config = dict(
    arch='vit',
    model='image classifier',
    dataset='retinal OCT scans (Kermany 2017)',
    train_examples=98430,
    image_size=96,
    crop_scale_min=0.5,
    horizontal_flip=True,
    translate=0.06,
    rotation_deg=10,
    cutout=0.25,
    targets=['finding'],
    num_classes=4,
    norm='rmsnorm',
    norm_position='pre',
    hidden_act='gelu',
    mlp_ratio=4,
    head_dim=16,
    fused_qkv=False,
    bias='none',
    qk_norm=False,
    parallel_block=False,
    inner_norm=False,
    moe='top_k',
    drop_path=0.05,
    num_experts=32,
    moe_every=2,
    expert_mlp_ratio=0.5,
    experts_per_token=1,
    shared_expert=False,
    patch_size=[6, 6],
    layers=12,
    width=192,
    positions='rope',
    pooling='mean',
    label_smoothing=0.1,
    loss='cross_entropy',
    residual_init='scaled_by_depth',
    optimizer='muon',
    muon_scale='match_rms_adamw',
    learning_rate=0.0016,
    momentum=0.95,
    nesterov=True,
    orthogonalizer='polar_express',
    adamw_lr_other_params=0.0017,
    max_grad_norm=5.0,
    max_steps=6900,
    batch_size=64,
    epochs=4.5,
    lr_schedule='wsd',
    decay_fraction=0.4,
    final_lr_fraction=0.01,
    warmup_steps=130,
    weight_decay=0.4,
    adamw_weight_decay_other_params=0,
)
Rows from expert 19 of block 5, named by matrix and row number. Rows with one number belong to one neuron. Each number is 128 + 24 x the weight over its row's rms, rounded and kept within 0 to 255. All counts start at 0. After the name is the row's rms in percent of the matrix's.
# up: expert up (model.blocks.5.mlp.up, 32x96x192), inputs 96-191
# down: expert down (model.blocks.5.mlp.down, 32x192x96, transposed), outputs 96-191
up.35 100 [146 151 108 134 136  94 152 122  88 137 135 118 126 145 133  94  95 143 169 145 112 126 168 142 106  97 157  95 127 123 165 125 141 158 160 137 110 111 146 144 133 146  80 134 128 146  97 175 132 101 110 129 121 139 150 113 118 152 167 121 132  81 165 138 124 127 186  83 115 110 142 112 125 131 125 122 160 117 120 111 115 146 117  64 179 145 175 103 143 177  95  89 119 172 141  99]
up.36 106 [168 129 137 106 157 104 121 107 118 115 107  79 105 163 162 137 175 144 162 154 129 103 133  95  67 140 117 111 117  86  99  94 138 125 143 132 126 100 129 108 118 136 121  77 118 151 118 147 152  75 100 162 159 114 110 120 175 117 155 122 148 114 122 105 118 168 100 127 128 147 109 151  91 113 181 165 136 106  93 127 149 156 123 135 107 129 133 108 149 131 120 125 144 135 155 143]
up.37 094 [161  84 146 131 134 177  71 123 164 128 166 136  99 157 143 142 152 126 130 139  99  92 126 132  95 150 122 160 124 136 122 160 147 131 139 140 146 157  87 167 132 126 141 181 114 130  96 162 151 130 154 129 108 100  76 145 168 139 138 143 116  69 131 141 133 129 118 139 122  97 137  74 130 130 104 117 156 145 125 152 106 109 102 116 153  96 141  98 131 120 130 122 149 161 125 100]
up.38 100 [141 125 150  77 122 127 122 163 138  96  85 171 131 157 114 118 145 149 146 120 147 124 109  92 135 203  93 127 127 155 139 161 150 176 116 155 119 104 134 118 109 146  79  48 130 120 107 147 107 136 100 159 117 138 144 147 131 122  93 125 103 159  94 123 126 125 153  67 128 117 116  90 139 151 121 104 113 114 138  76 122 132 117 117 135 108 138 122 133 109 135 118  83 117 113 100]
up.39 111 [128 151 114 124 113 101 129 100 124 137 179  96 101 105 150  87 121 143 116 197 144 129 177 132 151  83 147 133 129  72 147 180  96 161 100 152 143 133 136 111 148 143 148  96 133 162 119 111 126 142 149 123 136 129 133 117 102 156 123 128 130 146 183  94 129 126 141 121 120 115 108  98 123 159 116 167 174  91  83 131 124 138 150 157 101 141 154 129  96 138 102  95 123 140 115 119]
up.40 100 [153  72 131  80 149 178  74 150 116 127 147 121 118 104 123  86 115 140 119  96 116 137 108 149 147 110 164 132  95 127  92 133 112 116 145 145 106 100 116 139 174 146 168 160 110 145 147  91 166 110 130 104 154 125 120 145 106 120 109 130 100 105 191 121 114 132 159 107 150 145 185  60 110 109 144 113 120 158 158 162 167 135 112 156 161 133 142 129 134 125 146  90 135 135 107 131]
up.41 108 [134 105 144 127 175 154 130 138 131 150 137 104 122 158 149 115 134 127  93 129  96 125 122 175  90 142 149 110 174 148 146 149 100 147 158 136 149 135 150 152 115 117 159 113 107 121 122 107 148  94 152 179 139  86 105 107  96 102 109 131  90 124 126  98 105 118 112 117 124 172 130 105 141 104 123  94 114 126 129  97 114 131 150 187  74 116 164 117 146  90 103 138 154 122 112 124]
up.42 095 [133 100 144 142 121 149 147 146 131 127 136 134  80 112  98 125 118 137 132 145 109 118 165 156 136 136 117 112 101 139 123 152 144 186 118 132 165 127 166 125 137  80 104 133 107 113 144 147 122 162 163 144 124 130 142  98 105 148 132  85 169  75 141 175 113 118 147 191 145 138 110 129 165  92 127 156 193 135 122  95 101 130 119 106 109 133 139 140 128 108 141 128 143 121 127 168]
up.43 087 [121 103 148 138  83 142 169 127 110 144 127 106 141 123 132 137 140 122  90  86 151  64 158  81 110  70 170 160 163 144 143 126 173 174 136 181 110 171 141 168 104 152 113  96 114  94 128 124 105 124 156 122 165 101 163 103 131 130 110  90 165 120 144 171 142 120  95 151 106 133  90 131  72 128 159 136 132 113 154 142 120 142 114  92 152 138 133  91 128 133  87 129 137 149 155 177]
up.44 114 [131 137 194 131 116 128 125 124 112 138 162 145 142 159 101 114 114 145  97 105 151 126 155 172 148 166 124 106 134 133 150 152 121 150 141 137 109 115 131 171 107 115 124 128 133 106 109 154 120 145 103 100 102 102 115 133 160 124 133 140 114 132 133 153 146 127 123 128 117 117 113 134 107 153 117 126 128 126 123 128 124 150 142 147 117 123 176 110 137  99 139 133 138 119 119 142]
up.45 108 [117 117 120 129 107 151 121 162 101 105 140 152 103 108 128 130 179 177 163 144 143 128 108 101 138 149 102 124 105 131 130 145 119 121 138 101 129 107 139 165  89 135 146 120 132 116 148 126 139 126 142 156 110 166 114 159 128 160 145 111 181 112 129  99 114 131 118 172 110  90 154 106 136 134 100  92 104  64 158 106 132 139 137 146 157 108 123 136 108 123 100 104 114 142 130  96]
up.46 097 [147 114 138 126 163 150 117 127 162 141 109 110 129 111 120 149 129 105 135 111 123 144  83 174 124 115 148 114 127 101 118 108 100  97 174 129 145 133 115 102 131 138 123 151 153 139  99 157 150 153 170 152  98 151 155 115 118 125 112 143 150 121 165 120  84  99 118 127 115 170 117 100 154 188 175 136 112 122 136 120 117 127 140  96 117  84 112 163 129 130 145 124  84 121 135  97]
up.47 103 [123 122  95 114 123 100 176 127 135 124 118 105 141 135  78  56 122 107 140 150 168 132 131 113 101 152 177 160 154  95 130  97  96 150 129 136 127 151 164  99  95 142 132 155 121 124  97 149 140 152 136 168 145 130 137 112 147 120 152  80 184  99 140 145 103 117  68 113 131 157 124 160 138  98 105 121 115  87 143 119 110 128 111 118 118 119 133 109 129 114 140  88 167 102 168 114]
up.48 085 [133 143 123 109 103 122 123 133  96 124 130 109 150 160 129 101 109 127 125 161 132 118 156 107 106 135  89 110 104 148 134 139 132 160 137  90 133  82 140 104  97 130 118 123  85 120 119 113  89 125 143 113 136 140 158 168  76 166  93 121 146 121 159 106 131  97 135 102 150 140 111 134 153 135 132 160 125 117  80 133  76  89 103 160 151 126 157 156 177 166  65 107 158 101 153 152]
up.49 100 [119 138 117 100 161  98 168 127 140 120 131 131  90 137 106 154 133  99 144 106 148 137 140 113 103 107 122  95 144  85 141 136 112  88 110  71 136  91  88 109 129 138 148 143 144 129 112 117 117 143 101 202 112  88 157 153  86 114 112 136 139 124  94 143 148 129 144 117 105 117  93 128 109 160 130  94 124  57 103 109 139 143 158 104 146 135 163 128 106 115 106 174 142 157 126 130]
up.50 095 [138 130  79  88 150  96  93 205 116 133 159 106 115 145 135  61 127 143 122 110 115 117 151 131 114  99 148 121 150 125  81 103 141 145 117 103  82 150 123  96 107 138 104 114 137 133 146 138 101  92  96 174 133  76 133 156 149 115 136 131  70 100 125 142 120 140 129  76 138 112  96 139 150 116 172 148 120 110 151 114 159 136 126 164 114 138 117  73 137 124 113 173 173  71 113  96]
up.51 099 [121 146 160 118 114 159 137 122 136 110 136 110 130 157 115 124  72 141 161 153  94 117 126 137 143 147 111  95 135 132 143 112  48 139 154 131 127  93 123 107 138 180 108 123 151 165 139 105 103 120  99 151 104 119  95 118 116 114  67 168 120 162 137  68 119 158 120  92 137 127 149 146 148 166 107 121 107  73 165 121 129 116 170  99 118 114  96 141 122 119 141 130 135 132 132 148]
up.52 108 [139 184 141 142 166  89  89 114 153 149 109 117  75 106 128 147 106 138 111 154 114 134 147 142 151 161 146 144 132 117 146  91  80 146 117 134 144 160 183 131 114 150 120 112 148 145 133  97 137 140 116 144 146 112 142 130 142 170 121 142  83  99 138  94 146 212 114 146 157  79 125 145 132 158 142 136 172 143 144 160 145 119 124 164 128  98 157 167 114 153 135 145 148 105 114  92]
up.53 115 [135 139 154 118 122 122 131 122 124 147  93  86  87 152 100 161  96 105 113 119 103 111 171  86 114 113 136 131 151 165 146  86 100 177  97 143 114 141 117 149 165  96 117 122 133 131 105  87  99 139 142 112  98 142 152 112 157  98 114  94 127 129 145 111 131  78 143 130 124 126 133 138 140 133 135 126 165 110 109 109 134 145 146 117  67 151 128 129 141 123 135 162 139 125 144 107]
up.54 080 [135 155 138 157 136 177 137 100  92 135 112 105 130 122 112 129  84 134 116 149 119  91 174 159 121 141 121 132 103 146 108 157 111 118  85  98  79 128  99 132 186 105 152  92 140 126 154  98 119 129 113  69 151 109 175 110 123 113 122 140 124 147  82 151 122 122 116 193 103  94 113 142 131 126 144 160 140  97 108 146 116  98 150 123  93 111 121  88  83  87 125 122 159 116 137 149]
up.55 096 [150 110  53 199 135 111 129 123  87 115 112 125 130 117 144 128 123 113 120 156 113 128 126 152 115 114 150 102 125 132 120 134 132 134 147 141 111 102 108 111 169 120 143  85 120 133 150  82  80 127 130 141 131 120 106 122 156 107 113 130  70 131 110 103 165 125  88 115 153 116  94 132 115 126 181 141  49 117 111 129 132 160 156 114 120 167  95 139 152 149 101 146 114 120 124 132]
up.56 103 [115 134 118 149  71 107 132 115 159  94 104 117 112 108 110  80  89  94 137 142 146  98 168 146 125 120 101 119 105 108 138 126 131 173 141 106 122 110 171 111 131 131 104 126 117  99 124 114 134 130  99 128 126 130 208  61 110 129 102 118 160 120 177 118 118 112  91  88 122 131 124 153 117 104  99 140 135  73 125 128 124 162 107 119 138 152  98 108  93 150 154  91 154 103 154 139]
up.57 100 [125 141 146 156 144  77 143 119  86 121 146 146  66 116 117 107 120 118 182 155 102 148 115 125  92 164 135 151 110 156  76 142 101 129 121 115 122 102  88 165 110  74 138 170 123 123 124 129 115 118 154 119 133 139 150 183 119 131 109 160 136  93 156 122 104 139 132 145 134 110 102 153 133 111 138 138 117  87  85  68 104  94 101 135 138 112  93 152 149 121 151 114 109 122 114 118]
up.58 100 [136 107  95 139 129 160 125 152 138 162 122 124 150 163  92 128 113 145  93 137 120 138 163 133  94 146 164  92 143 135 161 116 111 162 139 141 115 124 134 125  89 202 143 159  99 133 169 130 120 138 178 150  93 111 122  91 109 143  77 139  81 112 134 117 123 127 134 131 118 147 139 107 127 166  79 138 116 115 122  80 111 118 149 115 109  98 151 121 158 164 166 136 154 114 159  94]
up.59 115 [107 113 139 106 135 135 134 156 134 149 113 148 147 142 129 138 108 146 138 137 125 136 153  93 110  97 138 143 113  89 144 128 105 111 141 124 157 105  89 134 143 111 133  80 173 129 121 175 100  79 114 138 118 136  76 171 179 112 105 155 143 152 112 120 133 173 110 130 119  90 132 138 104 162 126 123 104 104 109  69 162 125 141 124 150 129 160  99 114 133 101 140  98 157 101 124]
up.60 085 [131 120 126 149 150 114 114  99 144 147 117 134 147 172 120 146  97 134 136 145 121 103 166  99 124 100 158 137 116 174 108 124 106 121 126 124 146 152  91 131 110 133 169 140 134 123 129 175  86 133 159 139 142 141 145 141 136 127 120 106 162 142 155  96 114 102  95  94  92 134 162 148 155 135 132 135 138 152 161 179 101 116 121 136 175 162 130  95 120 135 124 140 141 129 136 109]
up.61 097 [145 111 135 115 123 152  81  99 138 125 111 136 124 171 127 153  69 108  92 108 108 112 133  89  95 113  94 146 130 147 127 141 143 153 182 126 132  98 120 121 119 118 150 124 182 143 112 128 116 140  99 170  92 129  90 113 115 111 129 142 138 141  88  97 130 159 113 142 112  83 107 118 139 133 133 107 141  76 126 156 145 142 153 162  98 143 156  80  98 131 123 117 136 161 174 105]
up.62 090 [ 96 134 118 108 111 131 124 150 143 122 131 132 106 125 128 122  82 122 121  70 113 146 159  83 113  99 141 109 156 101  98 145 158 113 135 157 144 123 131 114 100 123 108 119  96 150 154 109 149 152 141 134 124  73 149 100 143 107 109  93 133 143 127 146  92 158  53 147 116 171  84  97 158 139 118 126 165 133 136 112 129 142 127 150 122 142 165 129 123 109 120 104 154 169 150 159]
up.63 092 [153 153 106 110 153  72 139 147 159 117 169 135 122 143 133 133 149 166 123 105 107 122 127  85 126 112 125 122 129 143 148 124 133 107 149 137 108 118 142 143 105  97 141 154 100 102 138  93 182 135 119 159 170 147 124 128 141 109 197 136 120 103 130 146 124 118 143 138 158 113 153 103 138 100 128 131 171  57 108  95 212 133 150 120 149 144 140  88 139 120 100 114 154 125 130 145]
up.64 115 [137 166 136 104 171 124 107 171 165 109 131 132 126 131 154 166 126 138 103 111 148 103  94 126  99 149 108 105 145 123  85 144 158 135 192 109 130 132 132 132  90 114 118  90 144 102 110 109 112 143  89 105 107 179 115 161 115 100 108 132 118 155 116 101 126 139 122 105  94 125 124 124 118 113 166 132 142  88 107 106 124 132 136 155  94 165 127 139 124 131 122 169 120 106 171  86]
up.65 089 [128 131 131 128 115 104 113 141 136  89 126  95 111 103 143 108 144 136  87 153  79 143 155 182 127 117 108 108 142 100 129  94 143 141 116 137 119 135 144 136 160 158 130  91 108 145 115 108 115 175  84 133 126 109 165 126 124 102 170 133 157 137  69 118 124 164 118 120 143 133  94 111 119 122  89 151 137 124 110 117 136 120 140 112 109 120 107 189 107 184 143 102 124 123 122 119]
up.66 116 [125 125 109 121 128 160 108 186 144 116 122 115 136 129 110 118 101 106 104 118 137 133  97 105 122 122 162 106 134 124 145 137 152 129  89 151 145 105 164 104  94 158 129 173 132 117 152 172  96 122 138 171  93 122 111 154 140 111 115 158 142 101 138 125 113 152 162 152 112 186 164 107 120 148 109  99 108 141 158 124 125 122 120  99 145 150 173 110 121 143 105 130 143 127 141  90]
up.67 117 [111 116 135 128 142 100 116 147 140 119 142 155 110 104 152 160 115 121 121 141 125 150 134  92 115 189 100 155 176 140  87 183 146  82 131 120 107 126 133 172 148  95 184 107 133  95 101  90 114 157 135 123  88 163 117 146 149 167 119 142 169 110 123 151 120 153 111 187 160 103 156 118 151 130 115 103 116  52 137 124 128 133 137 134 141 161 119  99 119 142  98 104 100 111  95 118]
up.68 080 [189 145 131  96 142  77 121 115 128 123  96 188 123 158 103 141 132 144 101 122 113 151 139 133 119 102 111 124 100 147 111 156 131 130 143  59 148 122 105 175 112 102 135  76  96 114 179  89 113 111 129  91 122 112 158 153 141 107 137 150 106 101 160 123 135  96 127 146 138 102 136 156 163 126 167 190 142 111  81 104 100 113 181 122 108 146 135  91 154 102 128 128 160 146 149  87]
down.35 102 [106 106 125 107 115 138 116 110 124  86 161  97 179 155 145 164 119  80  99 126 113 115 107 112 123 120 162 135 115 109 142  85 131 136 148 142 140  91 113 127 104 113  93 105 119 128 141 110 131  89 144 123 108 104 109 123 107  91 103 105 107 138 125  93 116 152 106 108 124 142 135 118 120 166 179 111  97 140 108 140 138 102 137 118 153 122 122 109 143 128 106  78 149 145 134 135]
down.36 107 [120 123  80 148 132 166 137 102 133 159 135 122 175 114  85 112 149  50 122 139 111 147 150 125 158 113 154 116 134 122 158 105  69 147 119 120 152  88 103 105 136 103 124 128 167 100 116  92  90 110 100 148 136 121  90 115 135 138 138 147 136 148  93 146 142 119 100  92 116 155  91 143 144 143 114 133 126 113 103 125 125 150 124 142 137 175 108 128  80  75 128 134 106 133  93 147]
down.37 099 [113 173 166 116 127 133 107 161 149 101 155 165 185 126  87 134 132 142 124 150 133 161 138 169 157 139 157  94  96 139 153 135  98 128 137 115 142 143 159 127  68 138 149 102 126 163 151 168 137 109 145 146  96 136 107 113 145 156 147 122 147 143 172 123 133 111 121 132 125 121 154 115 106 139  88 121 134 124 144 138 109 136 154 131 150 117 153 184 117 123 117 103 138 137 139 127]
down.38 100 [132 146 156 154 117 119 124  85 179 131 125 137 172 130 132 112 144 118 151 123 131 109 137 101 140 104 150 137 115 163 114 148  89 138 156 125 122 156 108 141 152 112 108 148 152 115 130 143 118 107 154 147  72 136  97 165  94 102 176 161 113  75 133  95 134 109 151 124 136 149 156 157 116 128 158 137 122 115 148 160  85 139 116 163 120 140  81 127 107 104 137 108 160 129 157 133]
down.39 110 [116  91 137 164 200 115 103 157 102 110 100 108  93 116 117 182 214  75 140 108 103  84  98 101 147 121 129 104 147 115 140  88 138 140 126 119 155 106 137 138 173 121 149 150 153 115 152 189 128 119 116  77 131 144  99 142 157 171 136 106  87 115 106 129 122 108 143 131 145 124 140 165 132 135 161 119 117 153 141 122 172 142 135 143 112  87 142 160 137 102 141 139 171  96 100 151]
down.40 105 [121 137 111 117 112 119  58 104 127 105 113 141 119 127  81 132 136 112 125 146 117 120 111 117 137 121 155 112 117  91 147  92 117  92 108 108 160 130 128 104 100 135 174 130 153 137 133 143 118 118 103 167 110 135 139 117 112 156 126 118 152  97 130 137 130  89 110 143 150 112 132 165 128 103 123  99 157 148 161 145 141 124 142 121  99 144 172 150 142 130 158 118 129 120 138 154]
down.41 100 [120 138 119 154 110  82 114  91  91 103 127 134 143 109 135 142 183  92  92 127 161 109 154 160 103 106 121 126 130 161 127 113 137 140 143 157 151 144 117  90  87 147 103 139 101 143 141 170 125 144 156  95 140 113  98 102 148 111 118 111 104  86 190 145 147 163 131 124  81  98  79 121  98  97 142 144 114  79 102 150 142 169 105 121 107 123 122 108 136 119 118 139 115 119 104 118]
down.42 096 [104 141 106 150 124 136  87 143 132 140  90 163 150 113 100 162 124 133 151  79 107 124 117 138 127 113 129 153 176 108 145 124 141 131 120 104 145 138 142 120 102 159 118 129 115 159 144 187  99 131 156 116 166  95 114 119 131 117 138 142 124 148 115 111 149 139  98 128 119 123 177 125  83 114 143 130  80 148 111 170 175 109 129 114 134 100 146 150 146 121  91 125 122 101  78 147]
down.43 087 [146 149 151 165 147  98 175 101 196 135 107 119 155 122 105 150 111  98 131 152 114 150 134 138 139 137 136 154 148 134  75 129 101 126 112 107  93  94 146 108 107 107 123 109 142 140 127 157  95  91 128 118 153 145 131 167 110  88 152 103 114 147 109 118 193 135 138 126  92 145 121 155 116  99 140 124  80 136 136 128 143  98 147 169 128 131 110 115  99 109 103 140 126 106 116 126]
down.44 112 [ 87 124 147 135 157 118 153 135 140 108 132 125 155 137 166  77 140  96 150 119 151 129 161 113 156 165 132 117  98 155 102  71 159 127 124  97  95 116 182 106 104 134 106 193 134 130 111  94 116 140 170 141 135 129 176  83 112 157 113 139 152 120 137 105  91 143 100 168 119 185 176 160 142 155 132 128 141 112 133 112 121 162 103 161 154 136 104 133 146 113 144 190 148 127 132 104]
down.45 104 [129 131 174 149 103 132 177 132 124 112 168 104 123 145 110  99  94 134 148  95  96 192 121 101 115 145 152 134 149 111 115 152 150 154 142 123 133 117 115 142 168 132 153 113  97 146 132 184 116 144 139 153  79 179 150 172 136 143 118 167 122 157 145 133 118 130 112  58 127 144 124 138 135 112 153 120 125 130 115 159 150  81 131 136  89 160 154 135 179 149 122 114 135 120 133 100]
down.46 102 [103 155 147  77 130 121 129 138 162 142 123  95 115 131 113 146 177  96 161 115 114 128 160 104 178 138  97 171 135 140 144 139 140 114 132 142  94  91 146 133 150  97 165 135  95 104 107 142 164  88 122  91  99 100 136 138 109 118 179 106 121  66 112 156 173 154 145 153 148 118 149  93 124 106 106 109 171 127 137 149 133 157 119  92 115 132 109 116 151 159 119 136 101 131 147 144]
down.47 102 [130 139 119 126 139 118 151 126 118 160 133  94 121 111 145 130 136 102  91 137  98 109 161 132 114 111 115 154 113  93 101 149 127 108  93  97 142 104 135 109 132 110  94 123 123 155 113 128 139 148 131 116 133 114 120  77  77 100 122 120 159 161 101 144 145 147 111 165 108  58 169 138 127 111 156 152 138 172 111 155 169 123 121 134 112 161 125 130 117 115  99 152 161 106 133 172]
down.48 081 [160  98 115 136 110 152 122 112 116 141 137 161 190 127 125 165 120 114  79 164  90 174 154 106 138 108 136 119 112 115 146 134 106 145  77 152 130 138 126 124 131 126 101  93 174 120 146 102 124 126 138 122 144  89 112 109 139 131 119  96 101 101  88  85 128 119 131  94 171 174 128 119 111 124 137 144  87 130 103 161 124 144 157 140 139 113 171 146 181 125 116  70 125 153 116 120]
down.49 094 [119 121 139  88  92 126 113 151 120 106 116 163 115 134 169 130  74 148  87 113 160 112 145 139 112 126 112 123 158 151 140 174 121 144 148 151  87 122 125 188  78  84 116 109 113 136 138  91 141 130 130 131 120 130 136 152  85 123 131 107 141 181 129 116 147 161 132 163 153 130  96 142 122 151 124 143 124 123 150 118  99 113 145 107 110 116  85 118 115 139 138 139 146 117 139 106]
down.50 094 [153 135 116 145  95 158 135 119 152 150  91 130 110 131 150 193 121 103 124 146 101 146 114 126 146 147 126 137 138 153 128 124 102 103 135 142 156 105 120 140  95 116 141 122 160  86 168 105 151 125 133 131 165 107 125 119 161 126 127 164 115 148 141 134 147 113  79 151 129 112  89 134 123 120 128  99 149 120 188 116 103 150 136 137 127 160 137 129 125 124 159 147 139  99 154 101]
down.51 095 [138 158 154 129 125 184 145 122 113 141 126  83  96 142 135 138 134 111 110 100 139 179 159 125 120 131 134 158 138 114 117 107 153 144 127 156 119  85 107 163 176 125 139 124  82 110 106 122 156 145 123 135 101 140 192 133 132 152 171 108 122  94 119 101 191 121 137 116 103 132 139 153 135 140 148 138 156 127 151 102 163 131 104 148 101 109  98 132 153 124 151 131 131 147 134  92]
down.52 102 [100 112 133 130 133 161 114 133 145  95 111 109 144  86 111 113 193  69 113  84 127  94 140 129 142 112 114 145 140 145 108 148 201 133 128  97 148 121 120 147 129  96 130 164 145  98 181 138 187 114 163 121 163  96 131 103 120 137 142  97 104 149 154 148  57  95  97 184 132 178 104 142 120 120 133 110 144 141 125 167 165 118 122 135 126 127 105 159 130 165 131 134 139 136 149 109]
down.53 107 [131 162 137 152 127 121 139  71 140 105 179  92 122  98 118 134 144 153 134 150 134 161 137 100 111 107 163 101 131  87 118 109 125 156 113 124 125 129 141 154 115 123 137  93 104 137 118  85 134 148 122 140 169 165 128 143 117 145 146 134 143 125  93 121 158 134 100 109 135 129 111 148 143 107 132 159 123 115 113 141 112 119 149 122 158  84 119  91 150  97 144 141 118 140 139 112]
down.54 088 [126 143 116 161 101 129  91 117 140 170 176 118  94 130  98 132 108 118 123 111 120 135 130 124 154 159  92 115 178 152 133 127 134 132 110 150 121 140 154 170 112 142 130 137 144 129  87  70 125  97 134 141 168 136 137 108 123 123 144 120 106 152 119 125 126  86  87 120 131  65 136 149 131 141 113  99 147 124 148 132  92 154 128 122 121 129 117 138  82 134 106 125 125 107 166 133]
down.55 103 [156 113 142 100 115 144 109  91 147 132  98 101 124 164 144 160 171 147 132 178 107 110 109  96 109 115 142  94 185  94 149 127 119 166 109 145 129 150 157  85 131 141  80 155 166 108 129 135 124 106 101 113 116 154 141 141 111  94  93 128 105 138 163 134 112 128 106 143 108 174 151 161 131 119 120 157 140 147 106 112 134 141 148 131 122 138 154 164  92 138 171 154 174 109 150 133]
down.56 108 [102 143 175 154 145 138 144 102 136 137 137 121 118  87 123 157 129 126  97 143 121 182  82 117 177 143 125 157 121 129 149 135 106 145 157 100 116 130 157 187 225  99 114  84 123 118 103 113 106 136  61 110 145 113 148 113  84 153 149 137 140 114 109 125 163 145  92 139 128  57 141 120 141 132 140 118 128 152 142 148 131 119 115 154 131 112 124 132 144 104 128 119 125 125 128 141]
down.57 103 [123 120 154 121  88 135 133 198 116 148 140 123 165 100 144 143 156 153 105 120 141 103 100  95 124 125 148 119 128  95 137 130 117 117 122 139 124  92 149 160 124 117 128 136 128 125 172 150 108 137 167 170 109 138 137 131 146 120 116 116 110 170 107 107 111 110 116 107 163 179 131 132 118  99 131 118 108 136 144 125 142 174 145 103 145 122 143 119 125 122 125 143 166 123 123 137]
down.58 099 [ 96 118 109  96 131 128 129 119 125 119 116  73 119 116 125 119 119 120 108  92 133 112 154 118  87 132  98 104  87 121 165 120 131 138 143 139 175 150 142 105 131 150 103  93 130 168 128 122 162 129 135  96 130 111 115 173 126  92 142 125 158 113 120 131 175 161 132  85 116 117 127 160 120 117 154 146 136 103 123 146 116 125 141  86 139 150 116 144 169 151  95 112 124 114 145 109]
down.59 120 [102 159 130 122 171 152 125 113 101 108 111 139 160 114 134 110 108 115 137 123 152 141 137 114 107 126 145 141 146 158 123 105 164 130 154 158 101 123  99 143 140  92 124  90 118 161 131 145 101 119 130 114  95 187 101 145 136 128 150 158 123 110 132 114 152 124 142 128 132 151 111 167 109 181 153 163 149 148 147 127 127 161 137 146 143 145 106 138 133 125 143 140 147  68 130 121]
down.60 088 [118 155 102 126 157 156 166 139 116 145 148 125 145 113 132 140 144 189 147 144 128 128 101 160 115 157  99  95  95  96 131 146 131 130 113 195 101 104 106  93 122 127 106 103 128 167 159 142 130 131 125 113 118  96  89  99 121 129 161 121 115 104 158 115 145 101 119 112 103  94 137 102 118 122 131 122  96 156 111 134 111 154 148 143 165 123 178 101 100 125 138  78 105  91 125 133]
down.61 103 [140 164 146 168 119 103 147 144  95 151 133 164  94 110 170 110 151 143 164 145 151 155 121 125 164 148 166 105 124 135 120 174 127 142 116 107 119 102 121 143 143 100 119  91  73 154 146  99  88 105  82 111 118 127 146 103 112 143 148 146 155 123 100 140 142  92 132 142 141 109 128 130  95 102  91 139 110 111 111 151  93 120 157 138 141 171 133 159 141 161  98 130 107 142 112 130]
down.62 091 [122 127 114 123 144 145 115 133  87 189 110 170 111 139 110 147 136 105 105 134  94 132 142 143 130 119 154 119 118 125 109 132 155 136 107 122 114  90 131 146 144 115  97 124 152  73 153  92  79 133 131 110 125 130 144  99 107 127 156 132 152 106 146  87 141 152 147 138 134  79 105 129 123 141 147 152 120 110 173 153 107 110 196 149 135 134  92 122 145  95  96 163 129 137  99 121]
down.63 090 [100 102  94  87  61  92 139 144 144 152 117 149 101 116 131 125  99 126 107 125 145 116  73 163  88  93 120 114 154 121 145 117 130 145 153 174 114 126 138  77  86 148 155 120 108 117 131 161 124 101 145 161  97 134 127  99 124 125  82 120 103 126 110 146 126 142 104 147 136 122 144 154 154 134 110 117  86 139 148 122 129 131 117 113 142 134 139 116 161 105 146 145 144 114 111 153]
down.64 108 [182 128 110 143 167 161 151 119 158 167 131 142 156 135 148 118 156 200 117 164 100 170 160 117 143 145 142 136 133 126 111 182 127 126  63 125 123 142 100 130 158 118 111 120  65 145 107 108  90 142 121 139 139 139 125 196 108 124 122 142 101 131 162 136 142  66 151  88 129 126 117 103 152 138  91 125 119 146  97 148  88 139 120 122 104 108 113 122 161 109 108 108 136 121 114 144]
down.65 094 [ 92 126 131 121 137 131 124 120 124 126  97 140 120 148 125 168 169 121 119 131 128 137 161  98 129  88 142  77 138 135 127  86 162 116  81  57 119 149  90 141 140 124 111 132 145 132 126  59 162 103 111 140 167 102 117 185 134 139 126  88 160 149  76 110 144 107 118 106 117 125 170 130 106 135 114 141 139 123 154 148 168 131 114 130 122 156  99 141 141  78 110 154 140 115 190 120]
down.66 113 [ 79 106 115 110 171 140 114 139 133 100 149 134 120 137 125 153  79 149 154 161 111 107 154 125  99 139 170 116 116 164  78 153 155 120 159 122 133 125 136 124 148 128 152 113 115 132 115  70 117 149 164 121 109 109 125 141 157 163 130 165 185 120 138 131 123 130 142 135 122 132 109  96  88 138 156 122 111 118 118 131 132 111 108 113 110 147  98 141 151 165 102 120 115 162 100 144]
down.67 110 [146 177 186 126 155 153 127 160 116 138 159  90 171 128 118 116  76 164 142 162 165 137 124 128 102 124 128  92 156 140  92 154 103  86 149 116 138 139 143 148 155 157 161 108 139  99 139 152 124 127 122 143  66 176 112 141 143 144 124 149 131 154 156 119 127 117  86 105 143 156 138 145 140 160 110 128 138 123 116 116 161 129 160  97 113 148 161 147 117 171 148 138 125 138 132  82]
down.68 089 [142 115  80 145 116  97 104 145 125 156 137 137 130 123 135 145 137 161 139 159 142 106 131 138 128 157 144 112 161 108 150 116 123 145 106 123  98 150 140  83  79 123 128 139 197 107 143 106 127  94 140 133  97 123 123 109 126 125 141 140 131 118  72  89 153 143 127 121 138 127 139 173 118 127 142 132 104 133 143 155 115 166  86 108 117  84 140 122 128 140 169 158 100 160 144 105]